{
  "horizontal_flip": true,
  "encoder_width": 320,
  "fusion_encoder_inner_norm": false
}
Rows from block 5 of the fusion encoder, named by matrix and row number. Rows with one number belong to one attention dimension. Each number is 128 + 24 x the weight over its row's rms, rounded and kept within 0 to 255. All counts start at 0. After the name is the row's rms in percent of the matrix's.
# q: attention query, key and value (stacked) (fusion_encoder.blocks.5.attn.qkv.weight, 720x256, the q third), inputs 0-127
# k: attention query, key and value (stacked) (fusion_encoder.blocks.5.attn.qkv.weight, 720x256, the k third), inputs 0-127
q.200 102 [148 138 141 129 164 126 165 141 160  95 103 133 104 116  99 156 128 114 144 134 116 150 111 135 185 112 124 134 119 131 139 173 135  86  80 139  95 150 126 166  98 164  54 105 135 108 139 166  86 106 136 123 131 133 147 134 129  84 123 151 201 129 118 150 150 123 119 103 141 130 127 147 102 100 151 153 109 153 175 124 137 110 116 149 153 155 128 137  93 102 137 174 141 138 120 165 106 111 163 156 102 141 133 160 138 144 106 116 149 122 122 145  94 129 121 135  75 142 104 156 123 161 142 134 116 122 153 123]
k.200 095 [157 149 141 155 137 171  97 101 152 159  82 130 140  99  63 101 166 135 115 125 102 108 125  90  77 113 148  86 127 118  95 136 138 115 156 123 125 109 108  93 134 112 137 140 123 151 105 128 135 102 121 115 143  92  69 142 130 142 138 120 115 152 162 133 137 131 151 169 126 124 145 177 142 150 132 157 130 141 117  90  99 143 144 126  99 104 115 141 133 145 110 108 131 154 101 104 105 136 132 116 138 103 113 119 126 116 156 178 110 110  80 143 156 187  96 149 102 139 112 162 174 109 163 157 133 111 117 112]
q.201 097 [127 150 143 105 126 148  78 153 114  90  81 137 114 115  85 130 116 110 135 127  85 157  95 165 151 116  88 138 114 119 146  91  80  95 113  77 135 140 106 131 103 170  92 124 130 134 126 133 132 120 157  97 152 133 111 145 113 129 127 139 181 186 155 127 130 192 106  97 141 124  86 107 112 126 166 129 129  77 150 101 107 118 106 135 145 142  81 146 111 156  64 164 121 133 138 121 147 123 177 118 160 107 148 163  88 114 124 116 139 134 150 161 176 101 121  86 128 127 112 123 157 109 128 190 125 147 141 162]
k.201 103 [ 85 160 134 162 173 153 140 142 162 112 109 149 120 131 127 146 142 132 166  77 113 123 108 120 131 128 147 126 141 126 130 147 145 104 153 130 122 194 141 131 143 100  87 160 110 144 124 118 149 148 102 160 162 111 148 121 126 109 158 118 172 141 137 135  98  86 124 106 131 138 137 146 157 153  79 128 100 115 134  78 122 156 153 137 138 126 110 104  98 150 100 130 113 141 126 123 138 133 135 101 155 136  99 119  95 134 130 142 100 119 136 153 134 115 118 129  93 145 118 155 151 166 131 122 166 124  61 157]
q.202 094 [125 151 149 157 122 162 125 122 140 128 149 116 150  75 168 144 137 110 148 157 130 177 142 141 107 179  97 133 140 107 115 130 112  87 164  96 126 121 134 103 149 149 161 131 137 135 142  80 139 147 150 141 145 110 121 106 151 139 136 126 137 108 165 130 130 142 114 121 113 139 143 143 143 103 123 110  85 146 151 152 168 132 134 154 117 114  70 158 165 141 139 157 149 108  83 136 127 178 147 156 125 127 160 165 132 134 123 134 177  96 153 111 147  72  78 163 127 172 158 117 111 142 130 146 123 176 117 122]
k.202 104 [130 142  84 179 104 149 163  83 153 159 145  90  87 150 155 145 148 132 129 103 153 111 178 107 162 158 152 103 115 152 131 132 102 157 142 118 135 125 159 114 173 137 146 138 136 129 120 156  92  78 136 116 154 112  99 146 136 132 104 120 132 127 129 126 116 125 128 165 165 157 125 156 129 147 136 137 124 146 105 121 124  82 106 116 137 132 178 171 138 120 127 123 159 164 168 101 109 140 151  92 132 126 118  96 107 109 113 120 112 145 156 164 131 159 132 116 100 147 135 143 143  98  88 150 175 141 147 161]
q.203 091 [124 145 122 154 145 173 104 155  99 108 146 130 155 155 141 147 141 135 172  86 120 103 170 108 140 167 146 131  83 153 147 100 134 119 140 149 171 100 129 102  98  84 132 119 156 149 143 144 161 105 101 132 114 156 100  97 108 122 168 131 190 155 108 140 125 136 123 176 117 151 172 106 131  65 118 133 138 122 124 159 137 149 120 142 136 135  95 121 131 190 101 130 138  93 147 160 123 161 145 120 125 143 160 116 157  99 127 117 132 127 126 138 127 124 108 119 111 146 121 108 105 112 136 116 134 125 119  96]
k.203 095 [121 144  80 157 108 122 135 105 136 138  92 143 105 158 121 125 115 132  77  85 111 178 115 168 119 145 148 157 107 164 140 105 148 140 123 113 127 140 167 131 105  89 131 121 111  97 220 128  95 101 102 158 148 139 156 132 131 110 130  85 102 140 142 137 157 133  87 109 113 134 131  90 150  98 117 100 130 130 155 117 143  88 107 127 138 156  94 114 158 102 116 155 177 110  98 128 122 102 133 124  77 138  87 176 118 117 125 156 109 107  97 160 118 126 125 147 167 104 155 179 138 132 121 155 123 155  84 139]
q.204 092 [149 130  92 160 133 142 115 108  81 154 113 163 130 166 118 131 144 151 182 100  91 106 119 104 137 118 122 118 154 145 162 157 130 169 137 125 149 123 141  90 127  59  94 103 115  98  69 121 153 118 162 110 119 115 100 166 128 126 141 130 154 106 141 101 179 126 160 159 103  95  78  99  92  88 140 158 123  95 123 115 144 186 158 106 134 139 133 157 120 121 143  97 128 115  99 134 149 145 117 102 125 136 135  61 128 112 100 104 135 115 147 116 136 121 119  73 105 112 116  81 123 160 144 170 130 152 132 118]
k.204 091 [124 131 122 123 132 120 107 140 133  89 149 111 136 110 120 131 122 136  82 130 126 183 109 206 134 136 149 147 125 105 153  86 129 105 126 128 124 140 148 143 135 122 128 171 104 111 129 136 140 125  96 113 131 124 120  98 142 136 114 148 118 161 144 100  93 119 148 126 142 162 132 156 137 144 133 139 114 110 149 120 145 115 141  76  90 144 143 112 155 133 115 120 119 114 104 160 109 155 146 152  81 161 136 139 132 109 124 137 120 136 159 100 140 101 107 124 151 132 133 146 109  88 107  89 129 138 132 127]
q.205 098 [155 132 108  89 158 124  99 153 122 108 112 122 156 155 141 131 146 140 177 109 130 142 147 143 138 116 111 130 112 159 162 154 140 164 114 143 140 140 106 113 172 112  50 134 134 128 113 132 155 145 164 137 162 139 114 115 142 116 131 135 119 159 189 114 169 146  99 134 158  90 144 103  99 101  83 146 130 140 134 105 163 155 122 118 109 148 115 123 128 184 134 138 127 112 121 130 124 165 153 118 160  94 121  80 157 132 150 140 112 129  93 118 123 115 116 126 124 121 122 124 105 171 139 149 132  65 123 124]
k.205 098 [129 140  97 123 110 120 155 164  98 101 136 128 176  90 157 132  81 133 130 130 158 131  97 148 113 117 117 161 133 181 136 135 139 148 145 150 140 195  99 114  78 143 110 128  87 153  82 193 136 149 155  73 132 119 121 144  70 126 148 128 115 172  98 112  90 129 165 130 122 131 123 157 132 144 131 168 114 174 149 127  99 108 110 107 108 142 130 129 108 155 115  98 136 111 136 125 146 140 129 107  82 144 124 177 114 127  96 129 130 104 133 109 103 143 143 133 141 113 143 104 115 156 124 133 155 120 152 143]
q.206 090 [119 135 147 160 121 136  99 140 176 103 143 113 105 111 128 100 163 121 139 136 154 154 120  87 109 152 119 110 119 124 107 112 136 121 139 153 132 100 101 116 144 141 156 121 148 138 105  96 105 127 164  98 120 122  92  93 132 119 135  86 183  72 132 123 116 134 155 100 108 142 142 148 112 130 134 122 124 134 132 151 142 117 122 133 120 116 141 129 136 131 196  96 150 134 156 167 158 106  85 103 129 127 121 119 115 113 116 182 133 124 128 108 157  92 137 175 154 149 113 170 148 156 114  91  95  75 127 157]
k.206 096 [148 124 159 139 100 198 144 157 154 139 133 131 106 103 121 139 121 129 148 143 119 142  91  99 147 141 123 157 158 121 117 128 159 175  73 151  99 147 131 136 148  95 108  98 124 117 116  97 132 137 122 164 109 143 161 153 126 103  92  98  87  74 123 117 115 121 150 153 129  83 176 139 109 141 156 144 118 119 179  85 138 118 160  96 172 100 165 156 150 109 132 100 147 162 131 135  96 150  97 105 171 161 138 139 148 118 111 114 146 168  96 142 130 101 185 123 126 151 145 102 159 163 133 172 150 160 142 157]
q.207 103 [120 183 149 130 136 128 144 137 103 136 146 110 130 130 156 119 111 143  97 138 128 123 103  95 114 107 140 137 121 136 153 152 108  93 162 127 112 149 154 123 127 145 132 120 136 108 109 135 135 121 153 155 152 139  96 147 101 136 101  93 146 142 130 125 142  92 136 137 111 143 146 108 176 118 127  89 126  73 151 135 139 164 146 140 172 120 119  94 129 104 128 163 164 125 159  91 160 158 156 160 116 139 122 146 165 157  92 102 148 136 185 132 132 129 132 115 101 116 143 101 161 128 127 127 153 158 208 152]
k.207 103 [113 141 119 130 121 164 115 117 152 121 131 173 130 166 126 139 109  84 198 112  94 137 149 133 134 185 146 115 134 186 133 177 124 122 114 138  86 151 122 121 170 145 125 174 130 177 123 144 158 136 136  84 133 133 151 109 156 174 141 155 104 157 126 130 149 139 103 160 141 160 125  94 106 108 147 112 140 135 119 121 138 147 143 125 125 114 138 122 145 129 144 116 101 130  91 131 117  96 166 125 131 141 102 134 151 127 107 156  97 159 125 125 103 120 150 120 182 116 123 131 170  81 147 115  94 137 103 167]
q.208 092 [ 99  61  84 145 140 162 127 124 103 117 142  68  96 110 101 102 129 115 123 100 113 121 173 143 124  92 165 106 102 107 144  78 141 153 123 111 128 194 118 158 113 152 129 131 122 134 122 167 177 139 157 143 142 118 154 115 151 165 132 165 118 115  79  59 156 167 179 119 153 210 124 111 126 130 103 106 115 116 103 141 118 139 108 138 132  96 115 133 119 134 138 127 146 135 135 145 101 137  78 113 118 116 129 100 119 144 103  90 130 110 149 129 148 131 133 121 109 143  83 124 116 162 129 124  90 112 151 136]
k.208 098 [134 129 126 145 136 149 103 146 128 108 113 154 130 152 182 121 131 102 114 118 117 160 168 151 189 154 140 138 159 105 110 149 124 130 137 108 130 179 102 125  80 126 110 115  77 100 122  89 146 106 131  75 152 112 171 145 128 140  73 146 128 176 191 151 123 111  76 123 123  66 176 102 103 147 139 117 125 145 137 131  93 133 141 140 121 144 105  87 128  90 107 109 121 143 108 160 148 130 173 100 104 101 120 155 154  79 103 134 138 113 154 150  97 141 147 118  89 130 121 160 119 139  83 109 145 135 113 138]
q.209 106 [127 117  88 109 107 130 134  97 150 172 161 147 123 146 128 171 131  80 135 138 136 100 151 169 156 158 140 146 112 109  89 125 115 140 128 115 131 137 153 132 103 146 129 150 122  80 103 140 121 105 104 166 153 177 145 102 131 117 111 181  93 120  90 155 144  95 129 151 136 122 106 132  57 125 126 123  86 150 132 142  92 144 158 136 126  68  87 107 139  91 116 187 135 162 136 123  92 171 122 159 152 119 167 130 121 113  84 147 124 130 159  98 101 149 119 146 142 110 170 132 146  92 144 155 128 136 139 143]
k.209 097 [ 98 152 112 121 116  95 122 153 150 132  59  88 116 131 118 143 156 190 142 173 144 146 114 132 122 141 100 151 111 128 122 103 137 117 164  99 107 134 143 130 118 127 127 142 151 161 145 113 110 141 135 107 106 112  88  86 110 115  83 119 136 124 130  73 103 111 119  80  98 146 100 117 138 101 119 159 154 117 137 127 145 111 129 130 151 128 172 160 114 151 131 144 110  88 147 113 100 126 163 150 151 134 117 119 138 106 136 150 131 155 161  76 179 146 118 134  89 134 127 144 100 131 107  99 125 111  96 142]
q.210 095 [125 111 148 143 151 185 146 136 129  75 140 151 156 146 172 120 137 118  98 150 153 136 117 129 157 139 100 109 162 139 104  90 129 171 160 106 121 110 152 156 136 164 157  76  86 137 156 127  82 120  93 133 126 109 138 114 123 158 136 102 138 124 156 139 128  88 116 137 108 146 148 122 120 151 130 190 125 179  81 152  89 100 137 175 149 134 117 147 119 118 129 140 119 109 142 143 105 140 124  94 103 145 112  85 101 130 139 121 111 172 138 108 134  67 154 133 127 146 125 160 129 145 165 138 160 108 138 145]
k.210 095 [128  94 116 142  77 113 156 107 142 169 169 109 138 133 100 104 111 130 111 135 112 138 152  83 129 115 146 125 161 151 120 126 117 109 138 101 125 138 169 133 133 134 144 106 171 114 140 117 137 135 113 141 134 155 108 112 146 106 136 141 144 127 115  99 152 154 104  94 130 131 150 133 162 116 141 149 139 137 125 134 133 127 132  96 164 151 131 127 136 103  85 146 136 119 118 114 131 100 158 121 147 127 134 180  76 102 118  97 115 107 114 109 115 150  90 121 182 112 106 105 114 128 154 129 111 181 158 136]
q.211 109 [129 146 118 148 133 141 133 134 142 126 123 135 127 105  96  87 115 144 133  94 139 119 124 118 118 108 130 159 129 117 103 129 148 167 148 147 117 107 144  95 128 102 171 140 170 143 171 149 123 183 101 168 141 113 148 131 118 115 181  93 127 132 130 105 139 137 132 131 143 101 146 164 180 102 128 127 159  90 134 150  86 133 130 132 120 140 147 138 100 126 139 128 134 117 142 129 115 155 103 103 146 149  87 148 154 112 123 126 145 163 189 147 114 114 152 147 141 132 162 169 169 119 112 135 118 169  91  92]
k.211 114 [161 130 132 122 128 147 189 129 150 129 103 140 148 136 136 115 143 118 147 107 135 120 128 131 148 127 177 148 116 161 128 123 152 105 116 137 103 164 115 146 120  96 130 135 106 132 143 165 113 140 123 180 132 143 117 103 110 139 154 165 142 116 139 100 100 162 132 112 132 163 149  96 167 113 163 156 104 134 163 178 171 123 136 140 123 165 127 123 123 127 122 128 114 169 132 156 127 133 139 131 179 138  92 131 178 147 134  78 141 128 111 141 135 171 176  87 142 155 156 133 155 106 110 117 119 118 115 163]
q.212 099 [ 73 139  88 123 107  79 123 119 141 150 109 132 108 112 120 136 132 145  88 132 158 156  78 153 110 114 137 177 127  80 113 139 145 111 100 107 150 110 100 139 139 116 109 137 118 141 101 120 145 120 140 153 129 133 157 150 127 135 115 121 142 108 109 113 179 173 150 129 134 110 134 171 148  81 155 120 158 170 160 186 112 149 104 110 125 120 100 120 140 167 164 159 121 123  99 119 129 145 147 120 139 160 134 138 174 158 174 121  93  96 125 181 134 144  83 148 122 145 109 124 139 113 120 156 111 116 107 149]
k.212 095 [118 135 134 141 131 136 186 118 150 109 110 138 120 132 159 134 132  95 171 137 164 120 143 147 152  96 117 128 169 157 155 133 121 129 183 119 119 162 123  98 121 123 144 143  96  93 100 104 124 145 123 161 122 127 130 150 162 107 138 149  92 168 128 151  82 106 117 122 113 136 105 104 117 125 149 127  94 115 107 101 145 107 169 152 134 156 156 125 168 121 136 106 139 137 160 156 156 129 163  83  85 168 149 107 122 158 121 161 108 114 107 124 174  90 120  96 128 162  79 153  96 124 120  87 149 101 116 102]
q.213 093 [141 143 123  91 136 115 116 137 141 102 140 120 136 142  85 130 120 136 119 138 145 120 124 133 181 162  94 133 139 100  91 123 103 136 119  87 134  99 143  92 108 163 145 100 119 128 142 171 123 127 148 132 141 111 105 100 114 127 190 164  76 155 128 140 135 151 150 164  85  78 164  88  93  79 110 140 122 107  84 147  96  93 130 145 148 150 150 122 170 133 127 118  93 127 112 149  91  94 133 146 140 117 110 111 145 117 123 103 126 116 119  79 151 133 122  93 137 130 116 164 114 150 117 145 170 135 141 160]
k.213 099 [145 103 121 137 153 137 166 138 159 134 111 145 111 128 154 120 172 164 125 135 128 125 145 122 120 133 114 119 139 135  83 137 108 135 135 126 133  95 146 143 123  92 130 170 151 105 136 154 104 160  97 123 118 140 122 120 101 125 142 153 138 113  79 131  82 163 196 102 165 133 147 158 180 137 143 127 120 123 136 110 124 116 110 153 109 129 118 105 123 130 105 156 131 127 156 152 122 139  90 139 182 188 141 153 106 143 148 154 116  79 158 133 180 117  78 128 123 181 129 126 128 134 155 125 121 100 119 102]
q.214 091 [128  97 160 151 188 154 101 129 142 145 117 143 107 125  84 112 105 135 121  91 112  99 135 108 112 189 168 142  62 124 119 157 113 145 134 173 153 101 160 130 169  83 152 162 123 125 130  67 149 126 116 146 131 137  90 144 157  96 140 181 130 121 107 110 146 101 118 121 153 116 141 112 117 153 127 156 139 159 174 148  98 140 132 178  80 102  95 109 138 154 156 101 100 140 141  98  90  77 167 151 115 148 134  88 101 128 143 151 131 107 124 134 167 150 106 127 150 171 107 109 132  97 100 114 119 143 117 100]
k.214 094 [155 148 153  87 147 146  92  98 135 118 132 138 156 139 111 141 127 126  99 135 142 147 110 165  85  88 103 153 146 115 117 103 100  61 158 131 104  99 155 180 108 131 118 119  96 120 143 172  96 147  98 119  97 137 134 116 143  96 137  79 132 135 136 122 122 134 142 105 111 115 114 122 103 144 128 156 147 103 129 119 148 115 123 136 150 115 146 132 108  93 122 114 146 165  82 101  91 103  71 172 150 106 142 133 166 117  91 106 145 114 132 133 143  77  93 126 131 128 157 152 122 117 170 149 112 120 146  72]
q.215 098 [112 121 128 117 104  92 149  86 118 142 106 117 160 113 120 121 133 125 108 126 125 116 211  93 122 140  92 110 150 130  87 111 110 108  95 145 156  73 135 129 150  89 153 135 136 118 116  94 142 178 129 133 116 137 104 101 132 144  95 109 120 131 106 125 133 140 161  97 124 118 126 169  89 104 144 162 136 130 139 100  90 177 114 137 108 159 105 138 116 133  93 147 163 146 108 141 149 121 111 162 150 137 120 144 162  75 120 111 140 165 141 144  45 161 110 142 121  93 121 114 117 143  96 100 104 142  73 133]
k.215 105 [104 103 101 110  89 122 105 131 127 114 118 126 101 135 103 124  98 108 129 165 104 117 109 137 148 151 150 123 128 118 161 159 140 126  92 144 137 116 122  76 114 145 114 149 125 126 100 130 105 107 155 145 162 147 111 130 117  88 137 131 130 131 138 104 129  95 139 144 108 137 109  88 179 124 113 139 116 126 152 117 159 115 110 177 136 117 101 142 153  94 182 174 168 148 153 107 112 121 129 136  97 165 175 151 127 109 118 100 112 154 135 136 144 121 145 138 139 158 138  91 147  78 113 157 155 105 132 107]
q.216 107 [128 112 103 116 191  92 135 144 176 138 130 112 185 164 148 170  89 161 124 130  96 107 115 138 109 115 123 127 108  96 116 128 150 115 121  92  96 149 169 116 136  84 155 146 117 140 152 122  86 117 118 148 107 167 134 155  89 144  92 121 153 120 108 126 125 131 155 133 140 122 115 131  88  80 173 175 138 140 121 145  84 160 138 111 136 131 132 149 173 159 115 127 112 101 125 100 126 131 101 135  89 142  84 130 192 145 172 124 129  75 101 116 124  86 109 119 128 114 157 134 131 106 150 155 129 170 143  99]
k.216 103 [125  97 113 118 139 135 128 101 144 162 128 142 175 140 138 127 151 108  89 138 120 122 128 139 147 131 110  88 109 135 119 174 165 131 160 124 108 125 112  96 111 133  97  97 117 108 137 102 109 146 151 124  67 136 160 148 100 104 154  94  69 171 126 113 139 130 152 165 117 137 152 136 126 121 171 102 161 126 160 109 142 118  66 138 101 104 138 114 104 151 161 129 160 128 182 151  95 154 125 139 116 109 146 151 130  91 145 110 155  90 130 114 124 107 144 150 121 144 126 132 160 133  92  87 134 162 151 121]
q.217 117 [143 175 112 142 121 118 135 120 144 167 121 130 196 139 108 118 169 122 141 109 119 166 111 116 120 149 105 170  83 129  81 132 125  98  86 112 123 113 131 146 154 124 138 137 160  96 114 118 148 117 116 144 141 135 139 139 133 105  99  86 134  84 113  84 110 135 101  98 115 176 118 165 128 134 135 137  85 160  99 184  95 115 133 178 107 121 105  89 136 108 116 175  85 135 166 127  92 100 104 147  99 134  89 132 171 144 115  98 130 118 143 132 115 146 122 109 130  89 145 112  86 158 103 145 102 141 177 122]
k.217 093 [124 129 182  84 143 124 133 135 130 135 118 127 121 145 112 128 122  98 196  81 148 109 105 113 110 103  99 140 120 185 135 112 150 141 120  98 147 137 132 149 123 172 158  90 121 116 116 134 117  94 122 137 106  88 119  94 107 146 144 139 135  93 129 157 111 152  95 127 137 112 128  99 154 146  98 158 160 127 108 123 134 113 140 122 129 144  97 179  98 145 119 128 133 110 161 159 152 135 128 123 147 118 113  90 120 174 132 128 155 137 115 142 124 138 143 169  87 100  96  93  82 150 156 136 108 104 109 117]
q.218 094 [ 99 163 123 112  83 135 111 123 183 112 136 122 157 119 151 121 113 117 120 130 120 132 132 127 121 120 132 139 131 138  96  99 117 138 118 165 129 140 101 123 170  92 174 114 128 112 146 128 136 117  98 129 121 167 162 137 178 151 118 103 129 130 133 139 107 103 132 142 126 142 112 135 142 115 132 121 124 158 124 142 157 131 143 101 134 135 133 110  82 139  92 155  87 140 105 103  99 191  87 168 120 113 126 149  95 113 158 121 147 135 120 138 145 108 132 133 111 102 130 164 132 122 110 126  77  95 112 135]
k.218 109 [120 150 121 208 136 132 167 112 161 181 125 135 147 170 148  92 121 142 158 165 137 134 127 112 112 108 132 104 139 117 215 109  97 141 138 105 104 145 138 105 104 169 106 129 138 141 108 160 151 156 103 162 138 132 160 164 119 126  84 142 141 156 132 141 139  82  93 151 124 147 138 205 116 149 141  78 111 145 139 132 118 100 107 150 144 126 136 118  96 143 164 136  91 134 133 114 166 150 112 128 137 159 118 151  86 133 116 183 116  96  98 122 112 150 105 164 130 131  30 143 123 122 127 125 120 134 106 146]
q.219 101 [128 146 138 167 165 108 139 110 132 132 151  88 130 151 108 158 120 141 152 103 136 138 136 122 130 154 115 132 170 163 154 147 131 184 103  88 123 108 104 138 121  95  99 107 144 130 124  92  89 175 152 128 136 123 159 106 146 102 109 173 110 102 114 100  66  91 146 116 120 113  95 116 136 118 122  92 185 128 119 161 117 122 108 125 111  96 143 134 109 157 123 164 135  94 148 154 101 121 161 124 108 140 110 127 138 143 135 154 136 105 131 108 125 116 148 131  92 130 110 178  88 121 135  96 176 125 158 116]
k.219 109 [186 129 140 128 152 139 111 138 147 139  66 103 139 123 151 136 157 134 140 135  93 100  82 128  93 133 147 122 102  96 148 146  93 138 120 139 107 152 133 111 101 110 124 137 154 136 171 147 150 126 137 163  75 136 169 106 127 136 128  95 145 137 148 142 118 143 148 131 133 162  88 118  97  93 112 123 134 127 112 115 141 111 109 162 131 162  92 119 122 152 128 117 117 110 116 129 112 147 104 137 128 130  86 112 140  92 122 118 112 110  83 134 132 127 154 142 128 132 105 108 136 172 182 117 156 128 128  90]
q.220 111 [105 123 130 151 128 107 109 127 137 101 121 138 102 183 127 107 153  90 137 114 129  82 156  90 114 119 161 144 141 119 154  79 140 118 140 107 145 115 105 131 101 144 162 145 129 135 111  65 118 137 117 169 158 133 106 118 115 153 116 102 121 113 156 119  77 129  89 135 120 160 115 119 123 114 152 113 115 154 158 133 140 169 111 117 110  85  86 109 136 139 143 124 101 123 135 119 131 108 128 143  81 128  78 153 109 144 129 152 129 161 159 111 114 125 175 151 134 143  91 133  97 141 128 119 128 134 102 139]
k.220 108 [146 127 156  99 128 198  98 159 178 108 134 133 121 145 124 135 136 108 131 112 115 106 123  87 134 159  89 130 123 141 101 118 145 134 103 149 130 118 146 109 105 111 127 124  94 133 108 127 113 107  78 135 124 121 176 126  88 126 122 143 130 135 149 145 126  99 124 145 125 147 154 135 109 107 137  95 105 127 130 126 129 109 117 175 130 118 131 133 126 129 145 110 135  90  90 131 118 149 140 181 108  81 192 129 131  90 135 135 169 103 128 130  73 147 126 138 136 126 149  81 125 143 103 147 156 137 125 113]
q.221 097 [166 149 108 135 145 112 114 141 158  77 135 156  95  86 152 113 144 155 114  98 163 140 133 111 114 116 219 121 147 170 132  87 180 136 118 102 146 105 153 119 143 114 107 145 103 123 110 165 137 158  97 121 119 122 111 145 107 158 125 131 102 108 159 168 122 158 122 139 126 102 190 151 122  87 123 118 127 100  88 130 139 129 138 124 117 129 122 156 159 106 149 147 105 141 141 157 118 176 154 111 152 131 140  90 131 141 138 140 115 139 164 109 153 114  44 140 150 114 152 167 137 103 123 146 127 132 150 109]
k.221 100 [160 152 145 115 138 146  96 111 149 175 160 138 115 169 151 124 106 134 100 141 111 113 123 160 120 103 126 143 183 161 137 118 145 120 137 130 135 120 143  96 154 124  75 161 135 116 117 111 184 109 111 166 132 128 123  88 132 106  78 164 140 123  69 155  89 116 152 117 129 131 163 131 127 132 141 171 130 110 168  91 112 134 134  97 148 182  79 188 121 103 120 117 119 103 179 131  95 158 145 113 159  91 145 158  99 111 133 150 172 112 147 134 123 121 122 125 111  98 153 137 121 118 157 110 123 133 150 105]
q.222 106 [136 112 122 139 119 112 142 107  93 127 124 147 127  95 113 152 127 115 147  95 153 156 151 170 162 128 165  91 156 125 180 122 182 131 175 112 187 162 145 121 147 130 116 149  85 109  82 125 106 143 150 108 181 139 134 132 143 124 171 152 133 112 154 117 117 118  91 118 123 153 125  95 166 113 106 126 157 130 161 149 110 190 122 125  81 119 126 123 134 113 149 110 119 103 102 131 107 151 142 146 132 106  76 118 105 134 117  95 111 114 137 145 128 143 120 189 138 164 129 129 103 112 136  97  91 135  87 103]
k.222 112 [149 156  84 104 118 102  94 166 115 143 138  75  89 136 153 147 119 139 172 112 102 137 154 122 116 132 156 124 116 131 145 114 152 114 143 115 140 149  87 112 130 140 163 107  83 113 144  91 115 137  94 144 146 103 125 125 121 140  95 174 147 139 133 115 122 157 143 121  69 113 139 115 135  99 134 154 123 167 122 108 119 133 130  99 180  77 125 135 141  88 115 159 154 182 139 105 129 104 109 135 121 148  93 164 128 146 111 109 102 181 131  99 133 148  99  81 120 132 161 108 155 140  68 153 112 116 131 133]
q.223 107 [153 146 136 127 130 135 106 101 184 165  88 144 110 106  97  91 140 147 144 130  92 134 157  86 134 142 113 117 132  92 139 157  88 105 194 129  97 117 103 119 131  87 130 133 128 158 111 132  87 123 166 155 138 112 115 132 120  87 127 159 101  83 120 146  59 130 164 129 106 117 124 146 119 157 173  96 167 109 101  97 140 139 111 114 117 160 113 117 117 110 160 150 126 126 106 132 123 133 102 133 141 163 133 137 151 103  99 111 180 141 138 161  85 170 124 126 140 146  77 146 144 121 170  79 150 153 127 123]
k.223 106 [131 132 148  97 153 113 166 141 136 129 121 150 149 101 123 105 148 122 142 125 118 137 179 106 126 142  97 171 132 119 131 121 141  80  88  99 137 128 113 162 122 140 107 107  62 129 128 168 132  97  98 140 156 118 151 149 126 112 131 138 138 138 104 179  83 148  63 125 157  97 108  88 118 138  83 111  99 128 136 145 127 120 111 131 149 119 116 132 143 156 148 119 163 110 127 148 151 156 137 138  79 154 125 104 155 119 164 133 108 125  83 169 163 117  92  95 138 141 125 117  65 120 133 126  86  82 130 121]
q.224 100 [165 120 139 143 139 151 144 110  89 138 110 136 120 128 167 104 116 126 110 124 169 151 126 117 137 198 151 155 102 149 145 132 136 119  91 145 149 121  91 160 135 132 137 118 139 121 134 127  71 108 136 103 147 135 146  95 126 128 118 125  88 124 132 154 137 143  60 181 103 157  96 137 142 143 146 150 159 137 113 144 103 163 130 103 107 170 106 120  89 141 118 127 139 130 110 119 108 152 122 153 132 161 140 151 173 104 137  89  77 122 158 131 103 138 145 104 116 141 103  81 116 104 114 139 103 117 151 160]
k.224 103 [116 166 133 148 172 122 140  87 108 152 110 123 118 125 115 153 183 139 107  93 135 150 138 158 150 156 140 158 128 112  97 125 117 129 123 152 114 120 121 138 130 145 138 149 136 106 108 151 110 150 154 132 111 136 105 101 155 102 122 149  86 125 165  95 121 116 179 115 127 165 114 107 113 118 161 124  58 105 104 115 120 125 104  76 123 113 138  97  89 148 132 112 123 159 129  98 118 123 159 156 109 139 132  74  98 147 127 130 110 115 131  61  96 103 161 145 122  90 148 111 129 134 125  97 148 154 118  77]
q.225 096 [120 154 136 141 143 121  84 110  89 151 118 156 126 125 116 103  93 133 133 132 151 142 120 104 110 169 160 102 138 113 135 102 165 143 135  88 156 125 131 133 145 152 142 134 146 126 156 115 142 116 136  98 166  65 125 117 185 122 112 143  70 128 134  64 156  62 129 135 134 124 152  98 122  96 124 171 120 105  59 147 118 113 158 131 148 144 118 116 154 152 107 122  83 124 119  65 109 126 122 143 143 165 134 122 168 124 118 106  99 135 117 126 108 104 129 105 159 145 162 109 126 183 103 126  94 147 133 131]
k.225 101 [150  98  88 107 115 156 136 127 104 120 137 103 139 148 112 156 142 151 138 138 189 172 160 121 130 105 125  92 174  79 104 141 155 162  99  77 112 141 141 126 127 117 137 134 106 112 153 158 108  93 128 114 112 133 146 142 152 136 129 119 117 142 111 134 137 134 137 125 155  97 140 113 126 160 141 112 174 127 115 131 164 152 105 142 164 120 130  93 152 143 127 135 124 118 143 113  99 107 120  87 117 127 135 145 128 130  98 180  76 130 126 131 142 110 118 139 129 124 169 123 126 116 115 145 156 104 133 137]
q.226 096 [148 100 133 114 137 162 150  86 118 109  92 127 134 131 124 111 119 103 116 116 157 132 127 129 119 143 128 152 143 135 112 106 146 105 185 166 152 157 128 156  95 115 107 111 132  80 130 145 147  94 101 139 114 146 122 106 129 126 133 146 120 133 156 122 124 144 130 108 160 145 129 126 155 112 140 135 141 110 144 133 120 129 124 119 138 166 135 142  93  94 172 125  66  79 130 102 108 121 144 159 114 102 135  99 148 110 149 123 128 109 141 107 134 136 146 142 168 131 127 126 159 151 146 117 133  98 125  93]
k.226 092 [149 173 113 148 125 138 153 137 121 144 166 154 101 100 146 145 133 146 123 128 133 128 109 135 152 136 124 143 127 110  95 117 133  64 148 133 112  85  97 180 128 150 126 114  87 124 124 146 103 104 119  87 138 127 134  98 121 132 111  98  90 146 151 158 119 108 117 131 138 129 124 116 173 113 195 111 118 121 104 123 145  87 121 131 127 133 156 114 135 125 156 136 115 111 149 123 109 117 162 146 118 132 105 125 123 121 172 178 130  93 164 176 140 110 121 123 107 125 117 161 139 136 120 147 133 119 131 120]